python train.py --model="audio frame classifier" --depths=[2, 4, 4] --wave_strides=[5, 2, 2, 2, 2, 2] --lr=0.00155
Rows from block 6 of a small audio frame classifier, named by matrix and row number. Rows with one number belong to one channel. Each number is 128 + 32 x the weight over its row's rms, rounded and kept within 0 to 255. All counts start at 0. After the name is the row's rms in percent of the matrix's.
After each channel's rows are labels from the 100 clips, of 14848, where the channel reaches its highest value: "strongest on" is what is common among them. Only what is clearly more common there than usual is listed. The data: synthesized solo parts of chorales (CocoChorales). In brackets: how many of the 100.
# convs0: expand pointwise conv (model.blocks.6.convs.0.weight, 1152x192x1), inputs 0-95
# convs1: depthwise width-3 conv, stride 2 (model.blocks.6.convs.1.weight, 1152x1x3), a 3 kernel
# convs2: project pointwise conv (model.blocks.6.convs.2.weight, 192x1152x1, transposed), outputs 0-95

convs0.287 017 [123 168 111  87 118 102 170 129 150 107  87 154 110 139 141  99 121 129  71 101  97 110 121 122 147 142 163  76 153 105  76 122 181 114 108 128 119 160 121 118 157 108 112  86 152  95 110 114  73  47 127 148  87 144 135  57 106 137 117 133 167 122  95 118 109 138 101 132  93 163 136  97 135 133 184 140 149 107 170  99 166 122 138  93 133 131 128 111  78 125 216 140  98 133 170 105]
convs1.287 089 [151 158 168]
convs2.287 014 [125 106 156 159 155  86 151 137 144 136 154 145 160 161 134 160 162 125  72 118 184 118 109 159 152  96 124  98 164 130  99 108 120 138 118 106 142  75 126 118 145 155  96 143 148 123 113 226 166 196 119  99  81 116 193 116  70 147 163 155 139 120 144 154  87 109 126 131  92 156 124 192  58 162 148 180 107 138 149 177  81  81  86 101 115  91 136 139  65 170  99 151 111 145 146 139]
strongest on: note A#4 (74); note C5 (63); horn (30)

convs0.271 048 [184 136 151 160 185  91 158  91 159  77 137 159  84 150 121 139  96 154 173 131 158  91 158 148 109 126 103 128 129 106 122 135 187 108  98 138 104 174  82  83 105 153 143 165 123 118 152 102 167 162 131 131 160 235 104 149  96 153 120 138 118 120 159 136 185 156 153 147 154 173 134 112 142 103 105 111 173 138 147 151 107 140 179  97 103 188  99  61  95 118 120 160 184 100 120 160]
convs1.271 105 [ 97 166 102]
convs2.271 037 [110  71 128 115 105 111 161  91 163 141 102  81  90  59 126 179 136 122 183 132 153  98 122 123 115 133 102 139 154  83  56 134 139 104 172 137  82 148 166 164 119 128 133 103 115 159 165 145 160 102 123  82 142 198 161 154  74  30 194 122 102 134 110  82 147 164  75 184 101  45  80 124 118  60 105  89 159 229 151 167 149 136 170 143  24 160  78 132 165 142 172 105 121 185 150 145]
strongest on: note C#4 (99); note D4 (57); viola (35)

convs0.37 040 [ 67 156 128 103 113  53 106  96 113 204 120 159 171 142  89 116 173 127 141 144 186 124 119 197 168 119 136 133  30 178 148 103 131 111  96 152  90 133 117  93  96 104 123 102 110 128 119  58 116  75 147 159 157 156  94 112 157 139 118 115 176 116 161 156  90 127 147 121 140  81 154 153 119 115 102 106  99 139  66 154 174 104 152 121 136 183  96 185 156 162 172 127 143 137 160 112]
convs1.37 093 [167  90 137]
convs2.37 043 [179 189 141 126 119 142 141  89 134  76 163 140  87  91 129 131 131 128 151 158  81 143 125 137 108 107 126 148 106 181 133 154  96 126 155 158 160 136 149  79 150 112 165 128 121 132 103 110  83 159 168 182 148 128  99 125 113 135 171 112 136 122  82  95 149 108  84  26 166 133 122  94 159 112  67 129 125  84 156 116  81  73 146 171 176 110 188 161 148 115 171 134 145 139 107 165]
strongest on: note A#4 (90); note C5 (46); oboe (36); note B4 (29)

convs0.34 026 [145 132  58 118 127 138 195  95 145 136 152 152 109 136 120 103 147  94 135 149 113  39 170  94 153  90 143 119 158 145  92 132 103 173 128  93  96 130 120 158 159 109  89  70 161 137 155  87 119 128 127 176  83 152 150 150 148  99  93 138 147  96 118 162 127 173  84 150 126 138 146 130 186 152 167 129 164 163  89 109 120 161 110 121  87  74 121 139 130 127 154 135  97 167 198 157]
convs1.34 116 [136 175 100]
convs2.34 011 [107  88 170 138 198  35 178 141 150 117 126 105 138  92 118  94 162 122 103  95 163 118 147 188 136 180 226 159 157 125  83 122 160 145 151 113 123 122 182  65 108 140 157  73 173 103  90 193  67 130 104 150 175 143 160 149 128 120 193 136 128 148 119 147  80 144 112 134 120 207  91  92 107 105  67 168 152 204 147 118 110  88 117  96 123 115 195  51  96 120 111 117  96 115  77 184]
strongest on: note A4 (35); viola (29); note E4 (26); note F#4 (25)

convs0.624 055 [135 107 109 111 103 108 106 105 104  99 122 148 174 126 129 173  94 186 143 102 103 151 151  92 100 114 162 148 154 151 102 112 111  89 130 103 138 174 123 180  64  93 165 118 162 138  99 226 118 132 118 103 172  77 151 106 118 169 111 166 164  92  86  81 178 143 144 102 117 135 113 135  74 169 163 118 162 154 129 109 133  75 151  74 162 100 161 141 132 131 113 112  90 146 200 156]
convs1.624 046 [125 139  74]
convs2.624 039 [141 137 137 175 131 135 139 163 112 137  94 147 148 150 102  31 160  98 136  88 166 110 146 166 141 105  71 101  71 126 155 139 146  98 142 121 120 124 173 118 144  95 174  97 122 126 132 127 157 183  97 100 143  86 153 113 149 191  92 152 180 156  71 114  87 195 116 154 114  98 112 129 148 162 153 119  95  80 193  57 111 248 133  89 160 130  62 119 128 133 132 119 100 110 165 135]
strongest on: note A4 (82); violin (38)

convs0.344 045 [175 134  70  96 181 125 156 113 168 147 186 117 135  95 109 175 137  93 139 138  97  94 131 125 174 153 109 135 106 110 159 122 146 164 113 144  97  98 109  96 142  78  89 166 136 163 157  98 113  71 144 161  92 165 101  98 150 103 105 129 162 104 185 194  41  92 152 142 166 107 155 127 157 132 109 122 152 157 154 113 115 123 118 153 146  91 142  67 140  89 139 168 194 104  66 100]
convs1.344 087 [ 93  87 139]
convs2.344 016 [178 143 159  86 156 103  76  51 133 141 108  75 179  75 113 140 109 156 146  98 127 123 138 142 145 146  83 117 121 136 116  91  61 167 187 159 160 197 115 193  77  89 169 134 155 114 193 169 186 151 151 127 153 148 101 144 105  86 116 111 143 101 130  86 173 142 116 127 137 102 165 141 100 158 132 152  90 139  86 147 140 132  97 118 186 110  92 140  27 124 183 166 155 125 187  76]
strongest on: note A4 (59); note B4 (53); note G4 (42); violin (31)

convs0.177 051 [140  72 133 170 177 121 143 111 146 118 109  57 141 140 131 103  89 179 158 105 119 116 150 110  62  87 126 154 120 114 114  89 112  96 138 110 137 120 171 139 115 103 124 127 109 122 105 203 127 156 140 151 142 103 134 183 101 116 130  96 137 123 116 138 137 181 161 152 201  90 162 116  88 107  76 142  78 130 111  95 121 117 153 182 130 166 117 134 113 157  88 106 159 140 126 138]
convs1.177 106 [111  97  85]
convs2.177 017 [ 97  66 144 151 121  13  90 170 146 111 106 167  83 103 108 117 146 109  86 168 168  55 145 116  98 178 147  91 194 142  70 108 138 154  65  77 118  93 214 144 125 168 148 138 135  98 106 194 192 156 119 127 187 118 161 127 103 155 203 131 110 206 154 149 189 130 162 107 109 149 141 111  72 118 122 153  97 182  99 114  69 111 126 137 112  94 148  75  98 136 119 100  95  69 120 124]
strongest on: note A4 (56); violin (42); note B4 (41)

convs0.188 030 [127 178  80  87 120 111 125 118 117 114 120 187 108 153 134 123 133 142  78 120 159 146 138 127 174  93 162  91 178 149 121 165 192 167  96  90 110 154 120 138 118 135 144  46 156 129 117  85  82  78 103 136 132 170 148  72 108 157 109 159 164 124 137 118 112 100  73  68  91 176 140 147 184 164 201  91 212 122 129  95 161 139 138  84 118 105 138 138 121  93 199 137  72 172 193 133]
convs1.188 108 [104 178 135]
convs2.188 023 [100  75 162 134 171  57 163 162 129 120 136  82 129 144  94 180 140 114  97 151 162 107 148  97 136  96 138  98 193 102 108 103 178 143  98 113 111  89 138 142 124 126  92  99 108 144 114 191 162  92 154 115 125 167 170 103 110  79 136 155 112 102 138 148 126  99 116 196 120 181 112 193  72 203 150 166 116 163 114 129 150  44 152  99 154 148 110  71 100 122 125 165  63 157 176 133]
strongest on: note A#4 (45); note E5 (40); violin (39); note G#4 (33)

convs0.655 057 [126 103  70  72 140  87 139 126 169 115  85 160 147  96 120 143  77 141 124 117 131 115 203 103 148 167 151 131 148 145 134 143 113 106 157 135 111 195  88 130  90 116 123 171 188 134 133 161 135 150 127 131 154  65 106 152 163 125 109 136 120  75 147  95 169 151 150 158  77 114 148 121 121 115 175  89 125 127 124 119 157 125 141  74 167 115 113 105 117 146 143 163  62 138 118 144]
convs1.655 045 [105  92  92]
convs2.655 025 [ 95 158 137 169  78 164 105 121  94 159 120 191 109 192  74  37 182 132 140 149 102  49 185 125 148 137  53  76 131 191 181 114  63 124 191 170  65 135 124 211 125 127 151 124  73  79 118 183 205 175  98 120 200 149 139  72 149 154 134 130 142 217  91 100  96 154 103 118  88 132 122 120 119 169 113 130  97 139 165 108 163 170 114 150 141 109 105 133 103  86 133 119  93  87 168 134]
strongest on: note A4 (94); horn (52)

convs0.0 034 [113 131 100  93 110 134 160 126 106 119 145 180  99 159 139 136 125 119  91  90 105 160 133  50 155 106 166  66 188 119 134 141 112 125  87 115 116 164 115 184  97 122 147  50 178 117 109 130 118 167  83 166  94 125 135  93 140 150 137 154 149 118 125 102 161 117  85 179 115 169 131 134 188 175 204 106 162  95 159 117  99 130 146  86 100 128 117 142 128  98 156 143  24 138 135 173]
convs1.0 079 [150 163  91]
convs2.0 026 [134  99 142 121 117 129  89 126 119 107 159  88 180  76 129  95 154 112 154  96  92 131 138 178 161 176 120 127 160  94 102 154 127 194 162 139 154 112 136 118 106 166 130  73 141 159 131 167 123 106 172 191 103 161 148  85 147 138 103 157 100 112 138 101 177 140 117  83 207 129 154 139  41 140 107 125 162 131  80 112  59  97  98 113 152  75  67  89  66 167 179 145 124 139 151 157]
strongest on: note D5 (53); note C#5 (43); note E5 (39); note D#5 (30)

convs0.27 028 [ 85  99 167 170 109 148 124 176 133 231 135 117  88 106 138 128 122 110 120 149 142  66  53 131 156 183 180  95 121 172 143 125 163 131  93  87 152  92 135 126 175  94 124 201 115 104 116 127 124 147  61 107 119 138  84 145 119 140 115 133 146 116 191 129 144 165  97 205 127 108 157 111 146 139 135  63 152 131 104 151 169 175  96 205 106 145 111 111 121  99 123 117 180 178  99 112]
convs1.27 098 [ 92  86 124]
convs2.27 027 [178 185 104 104  75 212 117  81  85  86 101  82 114  68 162 159 106  86 170 107 114 148 102 109 110 141 113 172 130 127 166 129  56 126 159 137 133 167 117 148 153 114 112 142  83 122 106  95 138 107 134 125 136 150  73  66 140  45 101 103  97 143 112  71 125 129  92 122 165  83 101 162 190 127 127  84  99 119 134 113 163  57 159 172 140 148 153 166 150  86 179 166 163 135 121 133]
strongest on: note C4 (63); note D4 (54); note C#4 (42); note A#3 (37)

convs0.667 081 [ 99 158  69 117  70 118 145 131 127 136 141 182 104 163 107 103 105 134  89  90 128 109 177  96 151 113 159  94 151 127 107 132 145  76  70 108 137 127 125 157 112 121 105 108 147 115 117 127  96 114  84 129 110 135 132  74 173 170 116 159 131 115 141 121 125 127 124 108  79 132 184 132 167 148 190 139 136 130 109 156 144 110 125 103  70  91 122 149 124 133 186 112  49 109 161 158]
convs1.667 040 [152 127 178]
convs2.667 055 [ 68  97 109 126 168 109  71 127 165 117 163  63 146  93 139  69  91 149 144 124 133 120  83  85  73 180 105 102 113  92 130 151 133 101 132 107 167 196  98 137 114 134 144 128 174 128 144 126 153 101 160 128 209  78 105 119 167 119 102 102 118 141 102 111 142 176 150  99 157 142 112  70  94 136  92 106 115 107  65 111 137 129  95 107 162 135  67 121  17 131 124 146 162  85 195 101]
strongest on: note G4 (87); viola (37); note F4 (34); note D4 (32)

convs0.433 035 [170 139 127 133  66 151 156 107  93 132 176 146 102 166 151 129 206 118 159 119 209 164 101 111 136 124 102 119 152  82 131 129 120 148 154 130 124 119 123 116 154 173 125  84 135 104 128 121 128 110 161 116 113 177 201  69 144 117 115 125 117 143  84 131 161  92  96 120 117 161  55 120 194 142 150 169 174 141 178 174  96 148 142  59 107 121 179 143 133 104 157 132 106 146 137 126]
convs1.433 099 [140 152 177]
convs2.433 042 [171 124 109  88 169 129 109 104 143  39 194 106 148 125 133  91 144 186 150 110  78 154 100 140 119  93 113 137 139 152 101 146 160 143 158 157 178 153 121 133  78  84 107 149 159 186 133 169  53 139 145 170 130  80 126  75 137 173 119 127 169 102 180  72 136  75  83  72 154 166 129 132 141 119  98 155 146  75 142 117 126  81  97 154 172  77 146 122  77 116 146  87 102  84 180 196]
strongest on: note C#4 (98); note D4 (49); viola (33); instrument: trombone (30)

convs0.763 036 [133 117 158  97 123 119 123 154  83 150  99 105 153  99 109 146 131 116 160 143 113 160 116 153 110 204 133 131  59 134 150 121 104  78 130 150 170  91 138  70 121 129  96 209 100 146  84 128 151 150 171 104 173  96 107 154 123 135 115 123 138 148 111  92 186 122 161 170 162  93 116 126  94 111  69 176 107 156 121 136 148 106  95 141 170 154 136 130 134 146 128 126 190 129  78 137]
convs1.763 118 [152 111  81]
convs2.763 023 [143  54 142 156 134  48 116 156 141 117 110 150 112 102 113  41 140 133 116 145 157  87 122 122 124 183 143 104 115 137 113 145 168 125  82 100 136 118 154  87 110 154 151 107 151 178  88 119 147 144 157  95 189  91 136 175 153 159 175 114 103 100  91 146 134 174 134 130 109 127 124  61  89 131 125 179 129 101 155  65  39 178 149 162 176 111 102  97 106 149 116 124 163  84  75 135]
strongest on: note C#4 (44); bassoon (30)

convs0.501 024 [107 125  72 146 129 156 154 140 124 121 142 146  32 136 132 128 109 129 133 124 128 170 173  89 123 139 160  87 140 151  52 121 136  63 125 130  98 107 192 161 156 134 116 110  82  98 135 179 124 179  93 187 153 149 106 129 140 127 134 126 133 125  79  71 190 140 164 141  69 185 158 125 166  94 202 157 133  95  87 150 110 128  93 172  78 104 166 147  94 142 130  93  92 144 187 183]
convs1.501 128 [135 152  79]
convs2.501 036 [120 101 136 184 164  79 144 138 126 104 116  88 164  95  87  63 162 148 147  90 146 128 149 125 160 153 110  94 135 105 121 121 108 168 177 100 145 130 201 159 107 118 132  77 146 173 147 193 138 110 177 151 166 115 178 165 148 101 125  82 168  87 186 118 159 152 153 120 142 141 115 129  90 125 150 126 157 149 156  79  75 185 138  65 108 129 102  91  28 172 149 181 127 109 208 157]
strongest on: note A#4 (36); note B4 (34)

convs0.561 051 [163 112 173  70 174 125 153 127 158 150 159 170 217 133 102 149 148 148 161 130  73 127 146 141 154 118 115 129  94 116 149 151  48 133 116 116 119 112  97  74  77 149  97 118 119 157 162 147 135  95 138 118 154  85 150 138 118 150  88 146 126 100 121 123 124 104 142  65 184 128  89 164  49 179  99 146 125 174 138 128 155 115 145 155 192 188 171 165 131 150 156 207 125 151  56 127]
convs1.561 051 [128 175 157]
convs2.561 122 [107  63 111 154 172 117 156 116 148 111 110  88 118  70 132 168 113 118 140 102 101 173  97 169 104 121 138 125 133  69  52 130 228  56 148 123  51 114 128 103  97 102  98  95 159  96 128  75 136  89 122  70  79 110 151 139  97  69 136 164 132  92 119 115 113 157 148 213 109  57 103 132 119 125 107  36 176 213 114 151 197 137 148  86  72 174  84 133 124 105 115  97 125 171 167 166]
strongest on: note C#4 (100); note G#3 (51); note C4 (43); bassoon (39)

convs0.720 139 [129 135 167 166 131 124 138 133 123 163 109  74 174 119 111  97 104 156 184 162 121  91 130 120  94 156 109 155  39 164 108 119 127  66 154 150 146 108 137  78 125 111  85 228  92 126  87  99 140 136 123 113 160 129  78 176 114 105 146 107 142 166 129 140 128 158 167 185 165  52 138 127 111 106  39 144  76 153 124 157 149 135  77 168 144 133 122 104 124 152 103 127 230 111  77 115]
convs1.720 064 [ 99 111  84]
convs2.720 058 [148 108 110 125 112  47  81 152 182 130 150 171 129  67 100  54 129 153 141 101 120 142  93 113 118 172 148 107 138  90 136 109 109 166  69 105 128 134 160  61  87 184 140 119 164 115 117  92 152 108 123 137 143 121 150 122 176 145 118 103 125 131 137 120 146 157 154 106 113 149 116 102  91 139 138 134 154  68  73  98  82 138 102 151 211  85 100 124 135 105 134  82  98  68  88 153]
strongest on: note C4 (61)

convs0.484 024 [116 111 175  65 151 110 127  88  63 139 114 132 126 117 106 164 131 108 142 101 102 152 101 110 134 165 150 136 120 148 118 148 113 126 133 119 157  93 106 131 121 108 152 171 134  87  42 187  86 177 130 125 214  80 122  79  88 139  72 119 131 121  85  83 183 128 124 188 181 148 121  88 127 167 154 126 150 127 126  96 115 125  95 142 162 177 126 176 115 153 121 139 118 175  84 171]
convs1.484 108 [179 119 107]
convs2.484 009 [151  62 111  70 107 148 115 114  95 120 137 154  86 181 134  97 157 114 166  77 169  80 189 109 122 170  94 132  91 115 179 175 143 108 127 123 107 159 110  85  85 163 118 128 123  87 123 110 192 123 159 101 118  98  94  99 179  73 112 187 168 180 108 189 133  86 153 199 122 150 135 129  61 151  99 110 116  58 146 113 124 144 153 144 129 114  85 122 158 140  88 128 144  89 119 155]
strongest on: note C#4 (63); bassoon (35); note C4 (32); note C5 (27)

convs0.269 242 [117 158 159  76 110 117 137 122  80  86 105 111 107 135 124 126  96 133  90  76 153 163 145 102 174 123 102 146 123  99 114 145  61 100 151 144 111 187 124 133  81 163  52  96 177 135  90 128 107 141 135 119 134 135 168  97 162 150 145 157  79  89  85 107 137 162 167  76  96 185  91 141 110 154 150 129 121 114 208 123 125 126 200  62 164 167 114 120 140 170 140 201  43  61 109 183]
convs1.269 026 [ 93 106  91]
convs2.269 277 [103 168 141 184 107  74 128 143  93 100 105 102 120 101 102  92 138 170 136 127 169  98 196 114 135 150  99 130  96 153 199 197  69 180 118 121 102 122 195 117 116 134 129 125 105  80 137 219 181 150 132 176 177 167 130 182 194  91 150  94 182 121  72 106 152 146 157 133 116 114  94 113 187  82  51 103 110 157 146  92 110 169 134 107 138 129 126 148 109 139 130  66 147  90 153  88]
strongest on: note A#4 (50)

convs0.352 048 [128 167 100  95  98 115 124  79  65 114 147 173 195 142  74 161 122 183 167 133  90 140 149 173 158 123 131 128  73 165 111 156 135 117 111 138 115 118  68 110  44  97 108 137 154 151 114 145  95 145  94 143 202  81 108 138 158 183 115 136 149 107 137  74 166  72 141 129 116 135 116 161  37 142 103 111 101 149 112 182 117  89  81  93 132 149 147 180 157 203 151 162 108 112 128 138]
convs1.352 092 [151 113  80]
convs2.352 018 [ 71 125 182 189 160 182 115 121  52 135  96 130 128 188  73  82 189 128 159 109 143  75 171 155 104 131  94  93 165 176 160 101 115 125 187 126  97 134 120 142 177 139 161 102 116 116 130 131 175 143 143 155 171 126 120  93 145 112 148 149 113 175  79 121 154 125 113 181 211  85  77 142 146 184 127  86  46 122 153  17 129 172 180 138 117 136 111 115 115 119 138 174 158  82 135 116]
strongest on: note D5 (68); note C5 (45); oboe (37)

convs0.525 043 [158 116  51  95 142 139 155 113 179  92 145 138 104 110 165  89 104 108  94  86 175 111 176 116 170 115  96 145 180  96  93 110 144 163 144 150  90 144 126 154 129 116 105 117 150 101 124 131 114 121 107 164  91 149 147  97 127 105 131 121  92 102 116 176  83 133 144  73  76 183 158 116 182 104 189 135 148 128 115 108 103 147 166  77  85  84 131 138 154 125 142 120  99 106 151 127]
convs1.525 074 [ 85 146  98]
convs2.525 041 [132  87 101 141  95  44 124 164 161 136  94 116 131  64 124 135 108 150 101 117 146 157 136 136 166 116 138 114 114  72  95  99 122 156 140 132  74 169 150 196  88 135 140 122 103  91 155 170 133 102 136 115 110 153 179 132 121  94  80  99 141  77 171 115 138 158 134 194  63 119 154 155  72 151 117 104 177 187  97 147 177 136  80  94 153 119  95 112  86  90 150  79  98 132 212 144]
strongest on: note C#4 (92); note F#4 (51); note D#4 (42); note F4 (37)

convs0.117 012 [136 151 106  82 137 101 177 119 154 103  85 175  95 135 138  91 105 124  99 113 137 124 114  84 146 139 130  79 188 142  91 160 157 153 137 156  92 173 109 139 186 104 144  77 180 102 102 135  54 131 112 150 106 139 128 139 101 103 135 153 170 118 106 112 140 140  94 162  86 182 130 106 169 159 183 106 183 109 120 107 173 182 129  94 112 114 123 123  92 129 136 148  60 174 176 119]
convs1.117 058 [163 126  85]
convs2.117 011 [123  82 152 134 152  54 145 156 176 117 157 172 111 133  98 133 186 163 103 160 132  93  97 144 152 146 131  79 155 125  88 118 168 121 132  78 154 100 165 127  97 145 131 101 134 118 123 170 119 152 164 128  98 125 180 174 104 188 195 148 138  97 171 168 159 126 136 103  69 143 165 116  24 155 132 185 140 152  77 142  49 132 106 140  92  71 135  96  70 157 116 136 136 114 137 120]
strongest on: note A#4 (46); note C5 (41); note F#5 (40); violin (37)

convs0.548 043 [144 121 172 117 109 122 124 118 119 136 107 127 159 154  62 155 174 158 129  98 111 140 132 153 167  90 132  98 119 192 132 126  99  68 110 121 143  81 112 168  58 113 123  78 170 108  99 180  85  78 116 113 170  91 160  93 108 197 136 106 112 138 151 128 153 144 120  89 139 146 188 106  90 147 145 157  93 163 119 109 129  65  79 168 141 131 152 192 156 133 185 117 129  92 139 146]
convs1.548 080 [ 76 108 134]
convs2.548 043 [ 96 171  96 101 158  48  49 159 107 142 118 141  95 137  83  77  99 140  82 136 124 158 109 134 169 148 133 117 174 141 100 102 176 186  86  89 119 115 207 194 108 131 122 151 121  90 122 170 129 138  87 115 232  58 132 125 118 152 153 144 124 147 106 122 140 163 139 124 173 139  98 100 135 128 102 146 102 132 105 132 133 137  92 134 147 155 120  91  76 134 115 106 167  84 149  66]
strongest on: note A4 (95); violin (33); note G4 (27)

convs0.313 028 [117  98 116 135 106 130 143 163 172 140 122 109  90 130 131 192 133 102  98  96 141  82 170  98 107 177 125 141 123  87 121 105 108  99 169 130 160 164 168 120 218 193 113 154 128 146 122 128 111 111 141  74  84 168 170  83 108  98 162 134 108 100 107 181  98 140 122 110 117 130 144 130 177 103 161 181 108 137  99 105 108 140 122 120  76  70 139  86 104 134 146 128 150 150 143 158]
convs1.313 084 [114  81 103]
convs2.313 021 [107  49 124 127 179  30 106 146 129 222 119 105 106 140 129 113 111 175  85 116 154  90 109 112 131 141 195 111 180 121  64  99 178 149 128 115 110 153 119 139 101 168 133  96 139  65 100 164 126 127 158  62 107 136 163 168 173 148 161 160 120 130 152 167 119 154 152 196  69 173 153 101  68 179 134 150 172 121 129 133 138 141  71 106  78 120 138  73 103 129  41 146  90 110 117  95]
strongest on: note F#5 (57); note E5 (46); note D#5 (38)

convs0.350 030 [101 171 184  67 142 122 144 170 161 162 114 136 141 159 192 117 159  79  87 167 196 137  71 193 129 170 141  93 129  84 120 111 161 188  86 145 116 160 129 126 203 136 140 107 105  99 136  57 128  91 118 130  60 170 152 101 127  83 103 124 175 111 145 148  99 124  81 140 135 137  96 112 187 157 141 100 147 141  99  92 170 169 151 109  96 158  95 126 120 157 170 132 110 124  94 120]
convs1.350 101 [166 130  87]
convs2.350 017 [ 97 177 138 183 153 139 163 126  88 135 164 131 116 136  99 124  98 129 111 157 167 146 101 150 191 108 119  92 162 137 134 114 111 141  73 114  98  98 116  86 118 168 130 179  60  69 118 188 174 137 120 164 140 161 147 101 139 158  76 131 128 103  73 134 141 111 145 147 166 104 126 155  87 177  76 164  91 108 105  66  53  98 104  87 183 101 112 131  76 200 173 154 149 145 188 111]
strongest on: note A#4 (71); note C5 (35)

convs0.565 096 [101 119 137 130  87  77 137  58  86 152 166 149 145 165 149  95 174 137  96  65 152 153 118 137 151  97 123 107 142 190  76 126 148 111 109 144 137 122 137 150  99 120 133  78 146  91  81 179 127 151 122 149 166 125 121 106 161 177  93 156 137 140 118 108 123 142 123 134  59 182 170 132 153 162 159 128 117 106 124 148 135 145 162 118 104  94 138 205 149 152 203 103  75  71 164 130]
convs1.565 059 [178 114 108]
convs2.565 083 [128  99 128  84 165 129 121 131 139 135 138 127 150 114 120 147 116 113 158  87 137 159 191 115 146 157 131 161 155 118 114 108 103 123 155 136 148 157  92 126  75 170 118  95 141 117 139 139 179  63 122 175  71 137 162  53 199 113 112 191 103 131 107 107 166 103 169 173 190 159 171 140 101 140  73 177 137 133  99 138 145  60 122 124 151 105 107 159 100 129 135 112 114 108 125 226]
strongest on: note G4 (90); note F4 (46); note A4 (31)

convs0.297 014 [ 83 100 153 118 166  93 127  83 135 155 111 149 152 133 145 112 111 120 109  39 110 153 108 120 142  68 128 102 153 157  74 128  84 143 111 157 150 144  97 206  87 142 176 121 173 138 111 181 131 156 103 181 160  70 122 186 148 139 115 159 136 131 132 102 130 211  98 193 143 169 146 118 176 134 143  75 115 106 119 141 135 128 147 110 128 146 123 175 159 128 129 143  65 121 148 136]
convs1.297 081 [101 135 176]
convs2.297 010 [107  85 158 131 200  63 120 110 146 150 131 138 115 155  91  81 134  97  90 191  96  77 148 112  72 113 137  59 121 105 150 149 121 115 103  92 101  96 116  94 105  88 206 102 131  95 108 100 171 107 141 112 127  98 119 159 102 163 168 129  93 122  66 160 103 149  92 135  74 149 102  41 128 146 142 149  98 153 108 128 106 149 150 178 140 111 131 110 128  99 144 134 121  81  94  99]
strongest on: note F#5 (32); trombone (27); note F#4 (27); note G4 (25)

convs0.503 082 [151 111 165  99 167 155 149 167 162 130 162 133 131 107 117 104 152 112 105 176  86 137  81 127 179 104 113 137 115  60 167  99  85 137  51 115 126  81 126  77 108 144 135  61 121 146 187  91 152  76 155 120 122 121 146  88 130 118  74 132 127 138 115 132  96 125 109  98 182 123 104 122 103 106 100 130 120 117 170 111 153  99 149 151 189 179 156 118 119 114 165 150 136 130  74  80]
convs1.503 065 [101 102  87]
convs2.503 047 [122 155 146  99  94  56 103 139 162 103 129 146 142 127  85  98 156 130 132 140 111  97 168  72 107 213 150 116 127 135 155 119  47 150  85 122 117 127 134 107 130 173 139 131 116 140 116 134 184 103 145 116 200  96 106 131 114 112 201  82  72 156 133 120 175 120 134  76  89 174 159 102 164 124 139 195 178 119 105 136  76 113 136 196 122 133 151  89 106 100 133 135 117  65  40  94]
strongest on: note G4 (80); viola (41); note F#4 (25)

convs0.512 079 [147  96  93  96 172  94  95  96 167 175 124 122 178  95  93 178 130 163 118 163 143 111 146 172 130 111 103 151  69 173 173  91 138 131 131  93  96 120 128  83  92  64 141 155 134 157 131 118  87 105 128 116 151 110 111 136 170 137 100 123 161  96 194 178  88  91 175 103 150  65 208 132  86 123  94  94  91 156  77 100 143  93 139 184 136 120 114 115 141 108 118 116 202 176  96 131]
convs1.512 047 [113  78 111]
convs2.512 052 [113 127 115 109 100 130 154 166  62 215 119 105 144 133 169 153  56  79 102 148 125 165 176 179 181  86 113 105 118 168 171  75 135 143 155 135 134  92 153 134 115 103 118 123 139  57 115 124 158 144 121 139  72 110 167 155 111 112  95 132 123 126  99 124 105 162 164 151 118 156 147 119  76 142  89 120  85 128 147 143 152 177  98 109 190 173 104 164 117 146 143 107 104 107 131  54]
strongest on: note G4 (52); note F4 (47); horn (28); viola (28)

convs0.407 018 [103 116 133 101 131 125 156  96 121 142 113 147 143 128 102 111 112  93  96  79 146 120  95 150 177 119 163  84 132 175  89 111 127 122  73 126 133 117 122 140 141 126 166 131 137 149 125 134 113 168  87 156 106 136 118 113 123 113 136 167 114 199 148 163  83 151 106 166 165 132 121 112 163 163 153  99 156 149 108  84 128  95 105 149  77 138  90 187 115  84 162 124 102 150 172 142]
convs1.407 105 [ 87 155 153]
convs2.407 009 [142 139 168 142 201 164  92 104  54 123 127 117 144  90 111  61 164 103 130  53 150 131 164 177 128  78 115 124 187 129  86 111 137 105 181 136 131 102 111  75 153  89 133  84 163 159 148 169 148 162  96 152  83 118 145  54 161 126 117 141 160 147 150 104 103 115  72 161 154 146  73 146 177 199 144 162  99 150 176  77 106  85 152  77 122 111 139 145 110  59  91 142 104 102 119 189]
strongest on: note F#5 (73); note F#4 (27); flute (25)

convs0.84 095 [137 151  98  89 115 123  90 117 158  92 116 139 125 138 138 132 140 129  97 104 138 147 135 171 187  87 109 128 185 140 151 149 155 167 145 112 107 130  90 137 143 141 163  82 155 133 131 128 123  82 143 113 118 143 150  81 141 191  96 172 100  97 140 131 117 106  93  23  88 200 135 121 100 168 181 109 173 126 125 135 156 143 192  75 148 143 137 164 158 153 204 137  44 137 184 118]
convs1.84 023 [ 86  92 121]
convs2.84 048 [170 204 174 146 106 184 113  96 168  78 115 177 190  74 103  99 140 128 147 107 118 180  97 140 150 156 142 110  91  59 152 130  22  99 125  86 136  18 161 130 111 134 122 136 157 155 134 153 125 176 106 186 159  88 104 117  74 161 118  75 110  91 124 101 115 125 192  73 146 116  97 124 187 132 102 147  88 152 123  67  79 152 145  94 171 115 123 127 106 153 198 128 169 131 149 144]
strongest on: note A4 (55); note D4 (32); note E4 (27)